{"vocab_size": 6471, "text_encoder_layers": 12, "text_encoder_parallel_block": false, "warmup_steps": 290}
Rows from block 7 of the denoiser, named by matrix and row number. Each number is 128 + 32 x the weight over its row's rms, rounded and kept within 0 to 255. All counts start at 0. After the name is the row's rms in percent of the matrix's.
# emb: conditioning projection (model.decb.0.0.emb.weight, 96x256), inputs 0-127
emb.11 102 [121 122 170 118 143 142 186 140  78 174 130 112 121 136 114 136 115 134  93 133 122 119 114 122 122  94 196 146 124 129 129 195  60 150 109 165 116 185  95 151 114 112 113 127 118 182 102  76 101 150  71 151 126 106 120 123 145 120 120 143 148 105 124 116 100 147 124   7 133 156  95 111 117 116 150 152 131 154 156  85 140 127 114 135 124 135 167  88 110 125 119  91 176 122 143 123 213 126 155 106 136 126 171 135 139  87 106  79 100  96 126 170  95 124 146 103 123 129 205 132  66 161 181 156  70 143 135 147]
emb.12 094 [136 172 115 162 160  91 106 117 148  98 127 165 133 123  90 124  96 138 104 160  97 131 162 126 102 104  88 141 131  81 100  77 141 184 182  76 100 156 112 178 114 130 105 111 119 122  78 148 157 166  97 124  85  95 138  77 149 145 204 124 151  89 102 132 149 118 162 157 125 170 136  97 160 103  81 139 127 106 142 148 134 138 172 138 107 119 135 149  85 144 185 103 119 187 103 120  78 133 136 170 127 114 125 141 160  84 125 150 174 196  92 134 108 139 101 118 131 123  90 141 187 151  77 103 170 189 131 137]
emb.13 093 [101 112 131 130  97 140 110 142  86 155 140 158 193 111 179  61 139 131 157 129 148 144  93 141 117 122 215 127 120 124 122 190 112 129 105 167 150  90 161 126 156  99 134 109  99 158 140 109 124 150 160 166 169 126  80  60 150 135 119 126  87 141  76  99 108 105 126 182 122 118 102 163 179  99 178 101 100 101 141 121 117 134 102 133 122  83 105 130 123  96 101 117  82 103 108 186 175 173 107 101 155 177 107  97 128  87 111 116  93 109  83 144 126 128 138 147 122 166 172 111 134  88 188 116  68 144 108 123]
emb.14 071 [156  97 172 137 154 175 153 141 142 136 127 110 132 136 174 159 192 144  81 148 124 169  99 126 135 110 106  89 121  97 104 114 190 166 103 104 127  93 171 159 125 129 115 124 141 171  99 178  91 170  87 102 129 173 133 139 171 161 120 122 197 111 148 170 159 134 107 116 107 104 176 126 144  73  98 122 138  98 144 102  67 102 120 161 131 119 170 151 124 128 172 122 145 119 109  80 141 124  60  81 165 154 129 127 116 189 116  92 104 111 150 153 160 148 108 164  83 159 100  69  97 104  95 130  76 147 151 161]
emb.15 081 [ 63 137 143  58 127 132 123 110 138 166 142 126 138  89  82 122  92 102 154 171 163 111 134 115 151  92 116  84  59 139 109 181 109  81  86 142 138 111 133  96 118 151  77  96 134  70 110  51 144 106 104 189 180 134 132 120  77  98 111 118 110  98 144 143 124 103 152  61 102 178 146 106  76 157 117 134 143 140 139  72 110 113 113 101 112 144 107 151 152 119 132 120  85  82  99  89 192 101 119  55 122 130 170 147 132  99 101 147  68 127 136  87  87 121 147  97 167 107 146 153 143 135 133  97 136 105  88  85]
emb.16 090 [ 62 161 110 153 102 109 135 148  95  94 169  73 175 132  96 121 121 159  81 110 124 127 101 153 182 143 142 124 100 146 162 190  63 154 113 166 133  78 108 162 156 163 136 135 154 136 141 121 126 109 116 162 201 171  55 179 105 125 104 137  97 138 143 110 121 146 127 119 154 139 150 157 146 102 200 129  75 121 174 153  93 170 125 126  75 157  28 106 122 122  94 117 155 121 131 142 131 104 122 136 128 126 144 121 126 103 171 150  65  87  77 116 136 116 166 144 106 110 178 152 129 143 162 131  70 125  71 134]
emb.17 100 [ 86 151 175 146  73 162 126 120  99 112 109 133 135 140 100  93 130 125  93 143 137 128  65 167 142 135 202 120  96  84  91 152  95  72  74 205 106  67 125 160 178  97 141 190  96 127 161  98 139 153 174 126 158 146  45  90 116 104  86  94 109 149 190  74 169 103 134 150 109 109 167 103 136  82 117  98 132 102 126  55 104 140 130  90 102 175  73 144 146  85 130 182 109  79 137 114 140 156 161  96 135 136 120 141 167 129 133 115  83  49 131 112 139 128 131 139 126 156 202  70 149 128 202 141  89 115 119  96]
emb.18 165 [179 101 122 130  97 100 119 147 197 153 130 112 120 121 178 179 164 120 162  91  98 142 133 108 191 120 110 122 142 132 167  64 161 147 212  63 103 137 127 146 126 128 103 136 131 137 163 193 147 112 185 115 152  85  43  96 144 118 115 132 167 174 108 172  97 136 143 208 140 139  94 172 115 119 155 167 126  93 138 149 143 133 122 159 150 106  99 102 118 145 192 124 135 154 125 150  54 139  91 201 144 130 128 129  74 117 137 154 219 148 202 158 115 140 134 132 156 134 128 151 163  67 109 134 189 157 137 110]
emb.19 148 [ 90 126 106 136  87 116 164 138 137 156 135 112 112 121 133 174 108 109 126  86 113  91 144 102 139 145  67 136 126  82 122  67 169 125 148  82 113  55 134 112 157 136 143 115 128 119 137 140 141 110  95  27 139 126  57 122 100 138 123 120 155 139 102 102 125  51 133 156 139 142 134 142 124  85 104 228 152 153 172 193 109  66 133 154 153 145 123 143  92 115 101 158 153 157 103 129  83 132 157 153  96 120 121 140 113 101 103 143 113 127  75  93 107 154 144 120 125 155 106 141 126 143  98 128 142 166 154 171]
emb.20 083 [188 159 141 165  88 109 114  93 197 170 185 133  85 136 158  93  80 169 140 148 100 108  87  97 198 153 120 155 145 122 118 141 151 161 173  90 154 150  98 170 145 128 127 140 169 179 198  99 194  98 121 157 131 105  58 121 165 123 141 156 152 154 123 138  79 121 122 137  91 100 163  88 184 139 104 117 163 148 197 134  79 102 120 142 160 250 147 106 107 150 195 179 165 171 139 115 201 172 153 198 125 104 137 102 129 142 131  95 186 161 146 150 120 126  96 137 131  87 139 141 140 131 114  94 119 122 143  91]
emb.21 093 [ 61 176  98 110 130 142 127 122 100 202  79 112  94 126  73 122 128 127 146 130 125 104 136 160 102 148 170  79  71 121  93 183 100 137 121 164 133  96 119 150 131 102 147 124 104  90 176  60  88  81 127 131 124 144  65 122  95 110  98 155  90 132 117  71 145  74 110 106 134  91 100  92  98  93 121 119 140 156 188 154  85 158 153 129 167 146 182 104  69  92  62 168 171 120 144 156 178 160 153  83 107 131  80  99 132 111 108 115  90 134  78 113 135  91 152  92 138 160 180 135  78 155 202 152 115  95 158 113]
emb.22 113 [144 186 139 165 113 177 124 115 106 121 102 174 129 145  91  85 142 178 122 118  77 154  96 175 167 167 117 120  83 133 125 151  45  68  89 170 125  90 139 157 114 138 143 155 109 151 113 105  96 102 122 122 185 121 120 127 116 106 134  82  62  97 167  95 120  99 144 138 124  99  97 133 141 104 116 107 160  99 203  85 134 119 168  94 115 196  73 150 174  97 112 167 116  85 221 153 200  57 154 150 153 126 112  97 176 113  75  93  95 109  87 129  85 134 109 108 137 127 193 184 114 157 184 112  95  94  87 127]
emb.23 082 [ 99 131 108 137 130  83  99 104 128 123 124 127 117 118 194 163 146 164 171 144 136 141 124 164 178 104 179  93 159 164 153 186 109 131 153  85  88 159  78 124 123 127 127 114 133 160  82 183  90  71 105 152 180 151 125 112 156 120  99 155 108 110 113 120  80 177  73 134 106  97 142 153 127  89 162 128 120  56 122 113 130 143  86 148 152 111 107  68 127 126 185  89 151 105 115 121  82 163 143 133 174 149 160 156  96  77 160 147 200 133 205 166 140 106 135  71 127  98 150  94 157  74  80 135 181  96  83 114]
emb.24 091 [199 130  90  97 142 142 113 170 205 131 132 106 150 104 118 209 188 169 170 132 129 130 155 128 142 165 145 161 144 122 140  85 183 137 189 112 149 129  95 159 133  77  60 123 123 188 151 205  86 145 164 114 131  84  65 133 118 125 184 111 195 176  92 124  65 141  99 148 127 110  92 144 111 101 162 104 138 109 115 139 144 175 159 136 165 106 138  99 143 189 168 120  93 129 122 117 110  95 112 131 143 149 123 147  99 104 145 153 167 168 147 133 136 106 106 130 108 144 105 126 140 154 110 106 138 150 106 117]
emb.25 163 [165 131 123 147 115 127 149 127 172 110 115  87 156 115 148 216 200 144 135 109 103  92 146  85 140 122 109 122 146 115 116  70 205 154 184  63 135 175 134 101  83 135 130 127 120 161 120 166 111 132 116  97 101  64 141 135 142 125 153 184 224 175  85 175  91 177 167 114 133 145 111 126 154 139 122 173 158 102 133 136 117  92 136 150 149 128 137 114 137 126 200  94 149 183  85 130  49 138 129 185 153 104 153 124 105 133 126 144 199 170 175 156 116 140 110 119 151 107  86 152 109 113  71 147 207 156 130 126]
emb.26 147 [181 157 125  89 162 128 125  84 148 128 104  98 140  99 166 220 168 145 159  84 142 115 159 108 142 106  87 119 173 119 122  66 198 135 150  47 153 115 151 170 129 150 120 129 124 114 136 149 127 126  82  56 110  91 145 140 159 166 145 145 181 143 123 159  77 189 135 123 136 135 104 145 121 185 100 117 131 122  99 169 137  72  93 159 153 104 123 122 135  96 165 134 184 157  82  88  56 132 127 157 135 123 108 122 105 139 130 123 180 175 127 147 131 135 137 127 146  87  71 110 121 115  90 132 206 170 124 130]
emb.27 092 [192 113  88 104 135 136  80 124 149 144  94  88  84  82 160  97 179 123 112 146 108  90 133  90 144 143  85  74  96 137 142 154 164 156 139 105  69 104 111  45 154  99 115 115 199 124 142 159 105 171 189 167 149 139 113 165  85 126  74 156 118 101  80  98 153 162  92 226 122 112 143 165 152 141 128  64 137 119 122 182  92 134  90 126 137 131 112 149 158 128 196  82 140 182  63 101 131 171 114  79 158 139 162 106 130 178  87  86 143 191 107 163 103  94 139 153 139 150 168  52 180 120 132 116 125 176 123  87]
emb.78 093 [161 134 101 103 102  81 155 108 216 146 164 104 151  99 100 164 130 159 155  80 112 139 149  92 125 126  66 162  97 121 143  65 137  99 148  50 129 166 114 119 137 129 127 120 109 124 165 148 139 101 180 105 134 101 115 104 151 140 125 159 160 141 130 119 122 162 138 220 120 112 127 100 111 164 148 117  91 150 159 150 163 141 111 146 123 146 159 145  93 108 175 143 104 163 137 116  89  89 124 185 153  89 177 148 121 152 107 108 196 141 116 165  87 122 130 146 127 122 113 179  93 138 121 135 197 152  74 174]
emb.79 072 [177 106 113 194 103 147 110 148 114 134 104  93 135 104 106 166 200 121 158 153 140 157 170  70  96 136  81 121 117 103 159 100 142 110 143 126  97 102 135 109 154 149 131  78  84 102 131 193  83 126  75  81 133 164  93 163 106 155 123 102 139 125  89 151 144 156  68 152 152  87 157 157  98 165 186  88 114 161 107 117 134  85 107 148  68  96 142 138 169 119 123 107 167 122 121 139  83 123 161 102 129  95 132 131 152 102 150 111 124 129 165 111 125 109 100 129  93  90 147  60 177 123 132 143 185  82 119 158]
emb.80 093 [164 132 170  91 156 130 128 123 207 114 146 115 132 136 102 182 173 112 133 149 123 136 177 135 134 127 104 144 161 123 151  65 202 160 217 116 141 151 134 116 124 141 146  99 147 119 121 171 119 133 103  72 110 113 172 155 171 152 179  90 229 142 124 141 151 130  91 103 132  95 118 130 143 108 145 121 125 116  88 128  88 155  77 123 114 154 141 116 158 103 170 126 160 202  96 153 107 105 136 142  82 115 124 149 135 129 142 107 205 129 200 109  96 126  95 132 174 165 107 137 164  94  70 108 185 172 137 140]
emb.81 077 [147 137 147 156 153 104 140  85  75 155 109 140 154 150 130 127 135 124 140 116 130 114 116 140 145  85 155 100 110 125 143 137 106  92 112 102 122  73 171 122 100 154  98 182 153 150 146 121 121  87  79  77 205  97 110 123 135 160 174 131 175  70 110 126  58  67  93  71 105 134 116 125 121 115  59 207  95 153 161 144 111 105 157 139 157 126 156 110  76 101 153 142 124 111 124  76  77  97 131 148 172 170 111 144  87 127 125  96 173 180  69 170  64  81 111  94 122 128 175  74 108 123 110 123  95 170 189 167]
emb.82 099 [180 121 122 106 113  80 118 122 138 121 120 128 109 114 153 153 133 156 137 124  67 147 145 104 147 149  51 129 108 116 112 102 133 162 159  68 119 171 158 151 162 147 101 110 167 127 131 177 108 117 166 129 106 114 179 166 169 107 154 185 144 102 105  97  95 105 145 190 148 106 111 177 143 143 134  95 155  59 108 139 122 123  90 171 184 127 129  73 126 166 165 117 125 129 118  91   8 143 126 167  71 113  99 146 120  99 119 143 168 167 166 113 105 124 127 122 118 107  50 137 136 127  38 134 180 143 166 114]
emb.83 075 [ 99 143 131 110 130 101 162 138 128 114  90  93 125  79 100 150 109 113  86  99 162  94 124  92 154 180  96 137 157 101  93  90 118  83 167 174 176  72 125 199 124 171 172  67 132 186  90 153  71 176  84  64 189  90  53 128 108 128 113 117 104  88 137 133 137 126 111 103 116 107 112 101 157  96 163 201 132 155 193 154 109  89  94 115 122 138 160 162  99 101  61 134  65 151 121 136 159 139 132 175 120 131 161  98 136 105  93 104 109 140 165 175 116 122 104 154 132 150 151 137  67 184 195 163 157 194 122 138]
emb.84 076 [185 137 141  94 162 143  32 111 110  86 148  78 138  88 158 143 134  63 126 116 168 101 179  73 117 115  64 191 164 106 117 113 123 128 157 136  73 153 135 111  99 109 128 150 185 166 115 155  79 137  73 143 124 126  98 162  84 146 137 128 127  94 161 104 136 116 152 149 138 133  92 149  88 136 140  88 179 157 133 173 141 135  87 181 146 115 179 163 142 138 124 119  95 104  85 175 135 122 192  71  56 158 157 125  75 150 126 139 131 113 159 147 179 121 124 143 101  98 103 120 113 153 143 130 121 146  86 125]
emb.85 078 [163  85 132  71 148 112 184  98 132 144 136 137  96 130 130 147 111 147  96 140 157 164 154 110 114 126  97 146 191 148 105 107 140 125 147  52 104 166 151  66 145 198 113 110 152 168 114 106 114 141 132  88 112 107 167 145 105 162 175 161 153 101 131 138 143 145 118 171 136 111 114 182 166 177 147 127 121  76 113  74  83  77 130  90 174  67 118  79 124 171 187  57 139 135  92 121  94 151 161 110  88 100  83 174 165 112 140 157  99 136 178 109 104 112  82  96 186 159  95 118  67 106  74  83 145 122 129 110]
emb.86 084 [130 107 104 149  42 113  89  96 149  78 143 103  82 121 162 105 160 100 144  79 122 110 159 126  99 153 173 178 176 107 158 172  76 156  72 193 141  75  88 142 100 113 132  78 123 119 118  95 134 163 113 117 161 102  52 157 163 137 154 133  90  93  84 147 102 106 112  80 101 105 127 119 131 125 153 138 131 114 122 110 108  97  73 151 114 144 170  93 160 139 152 119 134 164 104  53 141 147 134 136 146 150 116 119  80 147 118 130 111  98  92 103 120 129 120 118 161 147 176 175 136 161 152 124 124 100 146 114]