config.toml
cond_dim = 256
tokenizer = "word"
text_encoder_norm = "layernorm"
text_encoder_positions = "learned"
norm = "groupnorm"
activation = "silu"
scale_shift_norm = true
init = "torch_default"
residual_init = "none"
final_lr_fraction = 0
Rows from block 4 of the denoiser, named by matrix and row number. Rows with one number belong to one channel. Each number is 500 + 25 x the weight over its row's rms, rounded and kept within 0 to 999. All counts start at 0. Numbers have three digits each. After the name is the row's rms in percent of the matrix's.
# convs0: first 3x3 conv (model.mid.0.convs.0.weight, 96x96x3x3), inputs 63-65, a 3x3 kernel for each
# convs1: second 3x3 conv (model.mid.0.convs.1.weight, 96x96x3x3, transposed), outputs 63-65, a 3x3 kernel for each
convs0.0 104:517469510482493514487497486471475466476533511501517485501470535495520535477533507
convs1.0 098:520530501528525508514535495520505478486508538519519488502508488515492498493496509
convs0.1 094:501489508495463501513482522457459455457446441451426450482420460477401447472424461
convs1.1 094:481513489506543503509550515522505516528503513510496521538502522552529562517503525
convs0.2 115:492501493523484482481489481457535512501479447497489492505578527494510483466481515
convs1.2 107:515520486495523510497518505486530482532501425485481512534512496515481480471470529
convs0.3 111:479471494476414479493419518505493499478461475488467502469495488504551546518535508
convs1.3 105:489539517463445473480480495513494472497497476528543501520481521504470500525567532
convs0.4 105:546521522511504519514489521490483480485508497516517491511467501559510503525496453
convs1.4 112:542576533529554556505508527510479521512499539499503503472460467491471524487471514
convs0.5 111:500500517498497462499503508516527510510529520485487487508511522496459499528478529
convs1.5 119:518480492551464506487484498514540534499514527499486532502476527484499563504519536
convs0.6 103:472479465482500490488491468510521543497508510505492493462491459489517504464432486
convs1.6 090:444460448468494495473516505489553487502525501464477484510491517486456508500481488
convs0.7 109:490500510507487505492524523514503496529528512486509481498481504462431419549481491
convs1.7 117:449500485462503535466523509508526522508543535497490530508510508518502522541493512
convs0.8 108:483485525445487498465498478492504490505527533497489482432479493491507496492466461
convs1.8 100:483530542453522561455516511490516484521525557536489529504478514527485541541475528
convs0.9 089:475491490475463453459470477484485482487463470463434434483535525506541530492501494
convs1.9 090:494491513534510497514551506483525475517537503495516473487487497511451473515490492
convs0.10 097:525531500525480515510524523509492492491478476529495518484512510515508528502476483
convs1.10 107:466485502516512515478538477469507426498504484461498485499498515476440517499504520
convs0.11 095:514516562507471521518512512504496526483472490513475478466493503466510535531510542
convs1.11 106:486526520526516482485496469520490492505497528512534527492460482497488514510539554
convs0.12 122:540490533497508554505518499484505510492504488505497475491519508514564524496503508
convs1.12 099:482458466448487487529583480509511500511483518515514508515509513509489488479448504
convs0.13 101:525519537499507533515531522517504460448492554488507525463499445484491504477495503
convs1.13 108:497511493518544533507517485450513507431506529548484465478496532521486490533492472
convs0.14 099:517476479480453482449444458462460486487479493506515488485475508494476473468492480
convs1.14 101:524519492579541536540548530452448484443497518485530522507482506476475513526491512
convs0.15 095:493491489549425426520547504477478458479468460482492484473508498479458538471477508
convs1.15 105:469456494528514502489536501485499489430476515482481475536519484479427537538493510
convs0.16 125:500484486483488492489510508532506482512500503446521586500472458478478458468529499
convs1.16 112:471499470492504451500526447457507553520520458521512439539513525540486448508473475
convs0.17 110:504501535520460487525482537471505473502482467496496478532549503548570561509548502
convs1.17 104:523557495522536485494492485526530510514527512508498497458483479468459488502544479
convs0.18 097:507487479466472465500487496487453478460453487488503541493524510498520486463533488
convs1.18 108:522560484557581563507561493472493488500512495494519496502477466465440457462434484
convs0.19 076:488508526498508537533527532471511502487487489470500463457502453498529504492475463
convs1.19 085:507520503553558542496517494483505467460523506483485494494514509497463476537533475
convs0.20 112:511478522512467524523487515503490504474520511484529453514461514501510526509601531
convs1.20 103:505505492500499507490520520530467477483514541517554499490477491512545521489509503
convs0.21 099:494480511494438518529544524469494457503507527488511476503505486521504495492502435
convs1.21 098:514542487481584561466472463504511482502522523543474475492482494491455506532500487
convs0.22 085:510507501475505493522478506515532492501550554499504491463472455498507468520483509
convs1.22 104:510525523489528541477450457499503495505525551531524503446451483519510496517546552
convs0.23 103:501442520476493533492490457494458492474495514501548516516471490502505519453524500
convs1.23 097:492490469490501494514546503497477532495512524485496488535551536513512511484462499
convs0.24 103:520505504499491469498463465463448444485480476482499482497527481515515521499536494
convs1.24 103:525566533509497532492532492502532499507550525507539507438443455476495501493489499
convs0.25 102:532491523513470523500453532474499481507514461508521489504508472510532488517546493
convs1.25 103:509500502522514500510567507477496504516501458527532514483505506486486486496515504
convs0.26 083:513511498553539528534524519464546497511501521503472477465502448465480482478446465
convs1.26 085:519518503506500520489514487522539481536528495492478516503493495509479498516479499
convs0.27 094:511495519540533524501478485511523508503513538456463507459461475476492456470515518
convs1.27 107:511517509524550506475479453521500505526561549508538498499475506544516546512555554
convs0.28 116:489459467513468515528515505492520477474526550513482478479533488511508475510442460
convs1.28 100:480507486515516512496524507516548487483521559521473475490504530524467481513449456
convs0.29 099:505511525510489495550506513485479500535526445469527496510471493496448495470521491
convs1.29 099:515504494528501493526547507504476511554493440488503509506487517504483488474510523
convs0.30 092:502486514527511493542529493492482471486506463483533508497447525484471493507551506
convs1.30 091:490489506525507516533543505507464517508520503478516490525501502491514496476500500
convs0.31 096:447485484454465460483474440501499513479489505479489471490534510501540540526511562
convs1.31 103:481507486516508551494566497507547501525550526508527474440460477482482492498523508
convs0.32 117:532495476528506490524524486487494495514518508515518516492475479499437450476484509
convs1.32 105:498495520534482525511493509521498487526511455507502503508491518513496492483482513
convs0.33 097:502527516523566543535568514497508511488505523501510516493520515480496489531483515
convs1.33 105:468500522454471512487520504511532526540573555498483476502518528513514545464467516
convs0.34 095:530530506500482467515490501499495473450515531492500482460458488499490474543508487
convs1.34 099:521545533521517554529487489502464482422493566524532493484472532509495535502520503
convs0.35 092:506483500523527495527478497468519489512508463475519488506542512506490513506542518
convs1.35 090:500556533516541502505541507470513520539542453506513493511517509490498502498494514
convs0.36 119:498501515502507499521518467516536515508507500477495513493510478489511529481506544
convs1.36 100:513540479512501485497494494501532524536548481506491473517521516492511530519528536
convs0.37 099:541529553545479518565514560477503497505524491527507517506509483524480522506449500
convs1.37 096:530548514542528494496514491485511489514545503510488500498516530507518529517527510
convs0.38 085:476491467455470459486462435501522515472494505490508517510516514514532464517502505
convs1.38 093:486505476502505539507540515501536521531537556491544518479483502485476485468477467
convs0.39 095:513516497516539510502503499458470494461479456475498458480482494478483501499453483
convs1.39 112:498529486513516525483520492483513504549591529513495489486467461516483500544513515
convs0.40 128:515506516477459515519495512512512502482485519502483493473487471519500441507487466
convs1.40 106:487520485447516547488467466521520500522524514517498498517479497522473479506521501
convs0.41 107:464460473480490494480490471509513527508484489532519491474486512470499518491506434
convs1.41 091:432492492504538540498505507540492462482518498436497490528514493464471500497449508
convs0.42 093:510507498519500483497507471537525519491504486519485493484502469500495504477474482
convs1.42 099:504496506482486519469495477493530496526555507479515483493501502494464484504504509
convs0.43 127:499495514455473505483509503507523531492504542489504506489477453471490482458479461
convs1.43 093:479466451480515504518548501473517526477526517488485484530502498521478474493453495
convs0.44 082:520519495497511506500506498484517486504524447494503486490527507510500494478481494
convs1.44 086:540541519525506523509531511506553483523491429504492498521503511497481492522512530
convs0.45 091:509477528527504517515506530508540519509546498495500453461504502482514485542534515
convs1.45 098:506545543500517545508486491493501487502545533493548520490509495511507528526542521
convs0.46 096:496486496501481498510490509496523481455530534484454480457504459498498487499432464
convs1.46 093:482520504498534513481498494517513471453492547502490500507515512505486525543504521
convs0.47 105:512492489507479469511527487514522515530507492523512524483472497484492494496473508
convs1.47 101:522479458509486447485491494488511529530521500508513512486471502479493539479521557
convs0.48 084:495511502492502507497514500459502507455514551530499472505537518510510532504511460
convs1.48 086:479490501530552498529520496510497486421483549467478509497516512498490502508504524
convs0.49 101:476476468471494517493502510491506516449527585469470508495502459524524490520513501
convs1.49 100:508494472531544487507522496512535465480509550504469502483514519479475499524500513
convs0.50 110:504532508533619567507522495492457474451404441501462487524515523517524532532522546
convs1.50 126:508531478525569520474460494487480493462450490505516487519539494542554518489514466
convs0.51 093:508491517475449460479482481498501471503528470505527501508485502505487498470465479
convs1.51 105:512490485524485473505510484496487537506467496513481507505494520500453483517506519
convs0.52 102:492538509553541554521553548493505465509522500510501471525508498499487499513499516
convs1.52 122:503461500452422482445492514509500518533513530513543532494532506496512499483509483
convs0.53 108:476471488417464497458423457504484492500494535524495552475457493501471489516458473
convs1.53 105:533508550512500518523508479521495498494483486524504502524494485557511488523495495
convs0.54 102:482489461548502488492472473449522526535500476509489498503579525473546521483476555
convs1.54 103:497494476491528491510513501512542453533487453453451534522520481450456486461476544
convs0.55 097:468469430496494489489484499505513509470477496468444465496537487515526484520522507
convs1.55 096:540500522532525542538575566484462493492512553511501527467473483508507525515524529
convs0.56 105:511502523540467472490481471517507488511510528486492531531505479500474513500490513
convs1.56 104:488449472527504472456483532509493532438465494467458495567563513530492505515493462
convs0.57 091:524495530495505503505491511492505505490536508488524494506513542504566494464543503
convs1.57 088:485503512513512522502508499508481497457449506488517486482509526457480513499523516
convs0.58 102:454460482513486478497502516521509519492462471524512507537541545539538495544529477
convs1.58 098:489509527485538522472495502499493501455467477488500522462515513472480501471474513
convs0.59 095:526500522531482501511498474492501467503500484498509493564538550508499530422428500
convs1.59 093:473486454486506489504547519551504506497466458526459434529556534509512480491487447
convs0.60 119:481437464483446492488471503471527477461472447477444471493550502486510501453441496
convs1.60 099:512519457515487475505502515498548498527496470493427479516498511493449505495432519
convs0.61 087:504461488498448448499485502526546540550543474490517530498498452485487471454496496
convs1.61 089:496513493468448482500484500503509514546532478491513484528498483487489510538503496
convs0.62 103:491458479501495466497479476535510506516483483528513514461426472484425463477473483
convs1.62 101:489474509477496506479499507502496517511467515515510516517503509535534504509498489
convs0.63 093:536529531517513506490471516489486489510495470480453478487559468494548508519484508
convs1.63 099:485469510504502501481522494496522485524524526503537516510495500474451494501485503
convs0.64 092:500526500490499528506521510474484493484446504525477488536549505484533549442450467
convs1.64 092:520520509532524530525527536501505496487542520478496446467496484458426469453434432
convs0.65 097:533554546488489498500504530500510490500474453481462465479517470529484496518452483
convs1.65 101:540509519516483516497502514481494514505509544535510547473460471491456482506473488
convs0.66 105:516521521533536525497490486489477503469452474512489505492508506474501482476483514
convs1.66 108:508505478503507485508521483515505514516550541518557519515521516511548535483484472
convs0.67 088:503453480486466496518509492489480511453465520504497528479533547537536554528507521
convs1.67 094:479465468476480504504500487513506477500485483501507512516481477491428462515467499
convs0.68 093:487496475479462509552498494465469517459472524502499522473514472486494461489480470
convs1.68 096:509514505512493495548537511477492506516526531454485505474487490503464494466470475
convs0.69 090:467462477471464468499471502492524524488479496483451459447477453461468454455435447
convs1.69 066:490495469508510508535507528502528477506491488474455466500514470515472489529508522
convs0.70 101:511504514488457453517530532522529488495510497488475498487515529486498505505524497
convs1.70 098:514505521504509544521528548494497510512549536456480494486490509453461495443470498
convs0.71 077:513520513496498497500490500442435439444438433429434454460458471474445466482484476
convs1.71 102:534530557515505521510489503482458493506487490509498509509529518515547528514539525
convs0.72 097:526500487517473505514523488549520519500491511522511520500514513499521527483477490
convs1.72 090:458451474456458474451466477486480463486496475439445448526536517479443481465467494
convs0.73 061:523519528543531509549507503446497512510511432515530478480487526506456508514503485
convs1.73 084:535521519502484484517466483501479458526469442507498524509502490515503500541549517
convs0.74 094:511471507504462494480487534472520474521536456463489483494593509506554519524509532
convs1.74 100:453491480495539510515533482486562503538503471521502484509535513478480484523518518
convs0.75 095:483491496494483497537476505499530509531517452494526477447496507437521480467501497
convs1.75 110:512514546497501519472468499543530530577512516547517536530510533502528548540537528
convs0.76 096:502496486518497509520516521529529536530514527534524510515547543498539524479520543
convs1.76 097:446456449485496482496506448468490469492522475432504476521515521477468477491467457
convs0.77 104:480471474547485445538523502488500521517506511526497476497525516500478523522458507
convs1.77 101:510486506526489471526516477507518491525524531465508549519531516493520546502510541
convs0.78 087:507525498504524534528542508521539507496488504496497502470480497461491484442486474
convs1.78 077:446444449475483479474486472498517487502537522442482485561567583505516540474466500
convs0.79 089:479458492461466481485508499527507473480493511486502485525490450490493501478463512
convs1.79 087:520481525515499481524526485452502510440465522537493454524510495542510495550515494
convs0.80 106:496515479493523492478502514488501487525512508498527505528518500461429489482449458
convs1.80 110:481481500517528562510545543489470515485502521489450496506501481475468503454413416
convs0.81 092:487533513497562524474529510480476470466447449450463473512497497495508503471525504
convs1.81 107:498511446490522482454495475504538492516522500533533516479459512488476527479463496
convs0.82 111:512504522531501525514489533514514433490505504521511509513549488499500504514503481
convs1.82 106:500564542485537554486527505457514510473505524514490482496467480513470481515442460
convs0.83 096:523503486501448468547468456487507516516502520520517506466498487496524502488520500
convs1.83 108:565584536550541492530530512497499529514528500508539533446490464471511523462499487
convs0.84 114:488531498502502486522535509508480465563517432524521511464475489487463447484488497
convs1.84 108:466496497473495500491515495502489487555477429517494476529510492520486460512502514
convs0.85 108:503517500503526475523576505503473468550492441492504503495499505473472451472504510
convs1.85 096:487486524467486521469488519474501518521480421513500505511511523478508533517509546
convs0.86 099:459487489453499493490515485516552522487514500510520503520513549527522542509472459
convs1.86 091:467472455490517488515544520481516505498552515453464470532527501486471468469454451
convs0.87 087:517521489528524497522515509493503477523466417509481462490523526481474487486515511
convs1.87 085:532502527485492511495479517455477477520516422501487498540521482516474468529501524
convs0.88 100:525523510506525539518509512493481470455483510471521517517492483503517538523559534
convs1.88 103:520491510536535516533525490486462504481485509504523472505536546510536511507509514
convs0.89 098:518532531532488474528483514470477497410479510456476506491514534506525558501547555
convs1.89 101:512474496534513538535527483485458496441487521532515466481482515487467494543532473
convs0.90 097:533536547513512519497483516459486514463506554504494490473491510487505509509509499
convs1.90 096:507510508526543538489497496495459488436520566475509519480502511496531547494512515
convs0.91 112:499452497419355430494453504494500500509513511500485502511531524510531524517535533
convs1.91 106:527549530541601563524524514484497484500500505490502506504515507498512516531525502
convs0.92 099:529535504557537532539543539474480483548542516461490496492488486501500513469464486
convs1.92 104:510520518512511524516481479505489490560494501508487482467464483486508489524528505
convs0.93 096:483492497461489490485459489517508449532528496494512480487540536506550493540552490
convs1.93 096:488504515487496533492514493540565505528544513517509478480493490475497502459488482
convs0.94 096:494492505502473528524501495474518494484506555490481490455519463479532542509465498
convs1.94 097:497523513491538521496510477494520496463493576493478511459493508467465515537523509
convs0.95 096:508518529486464497504494495503502518507522527494518494512484491502495515499521487
convs1.95 103:508500544486516561482546530502496518494497507497492514476467489503483502518505514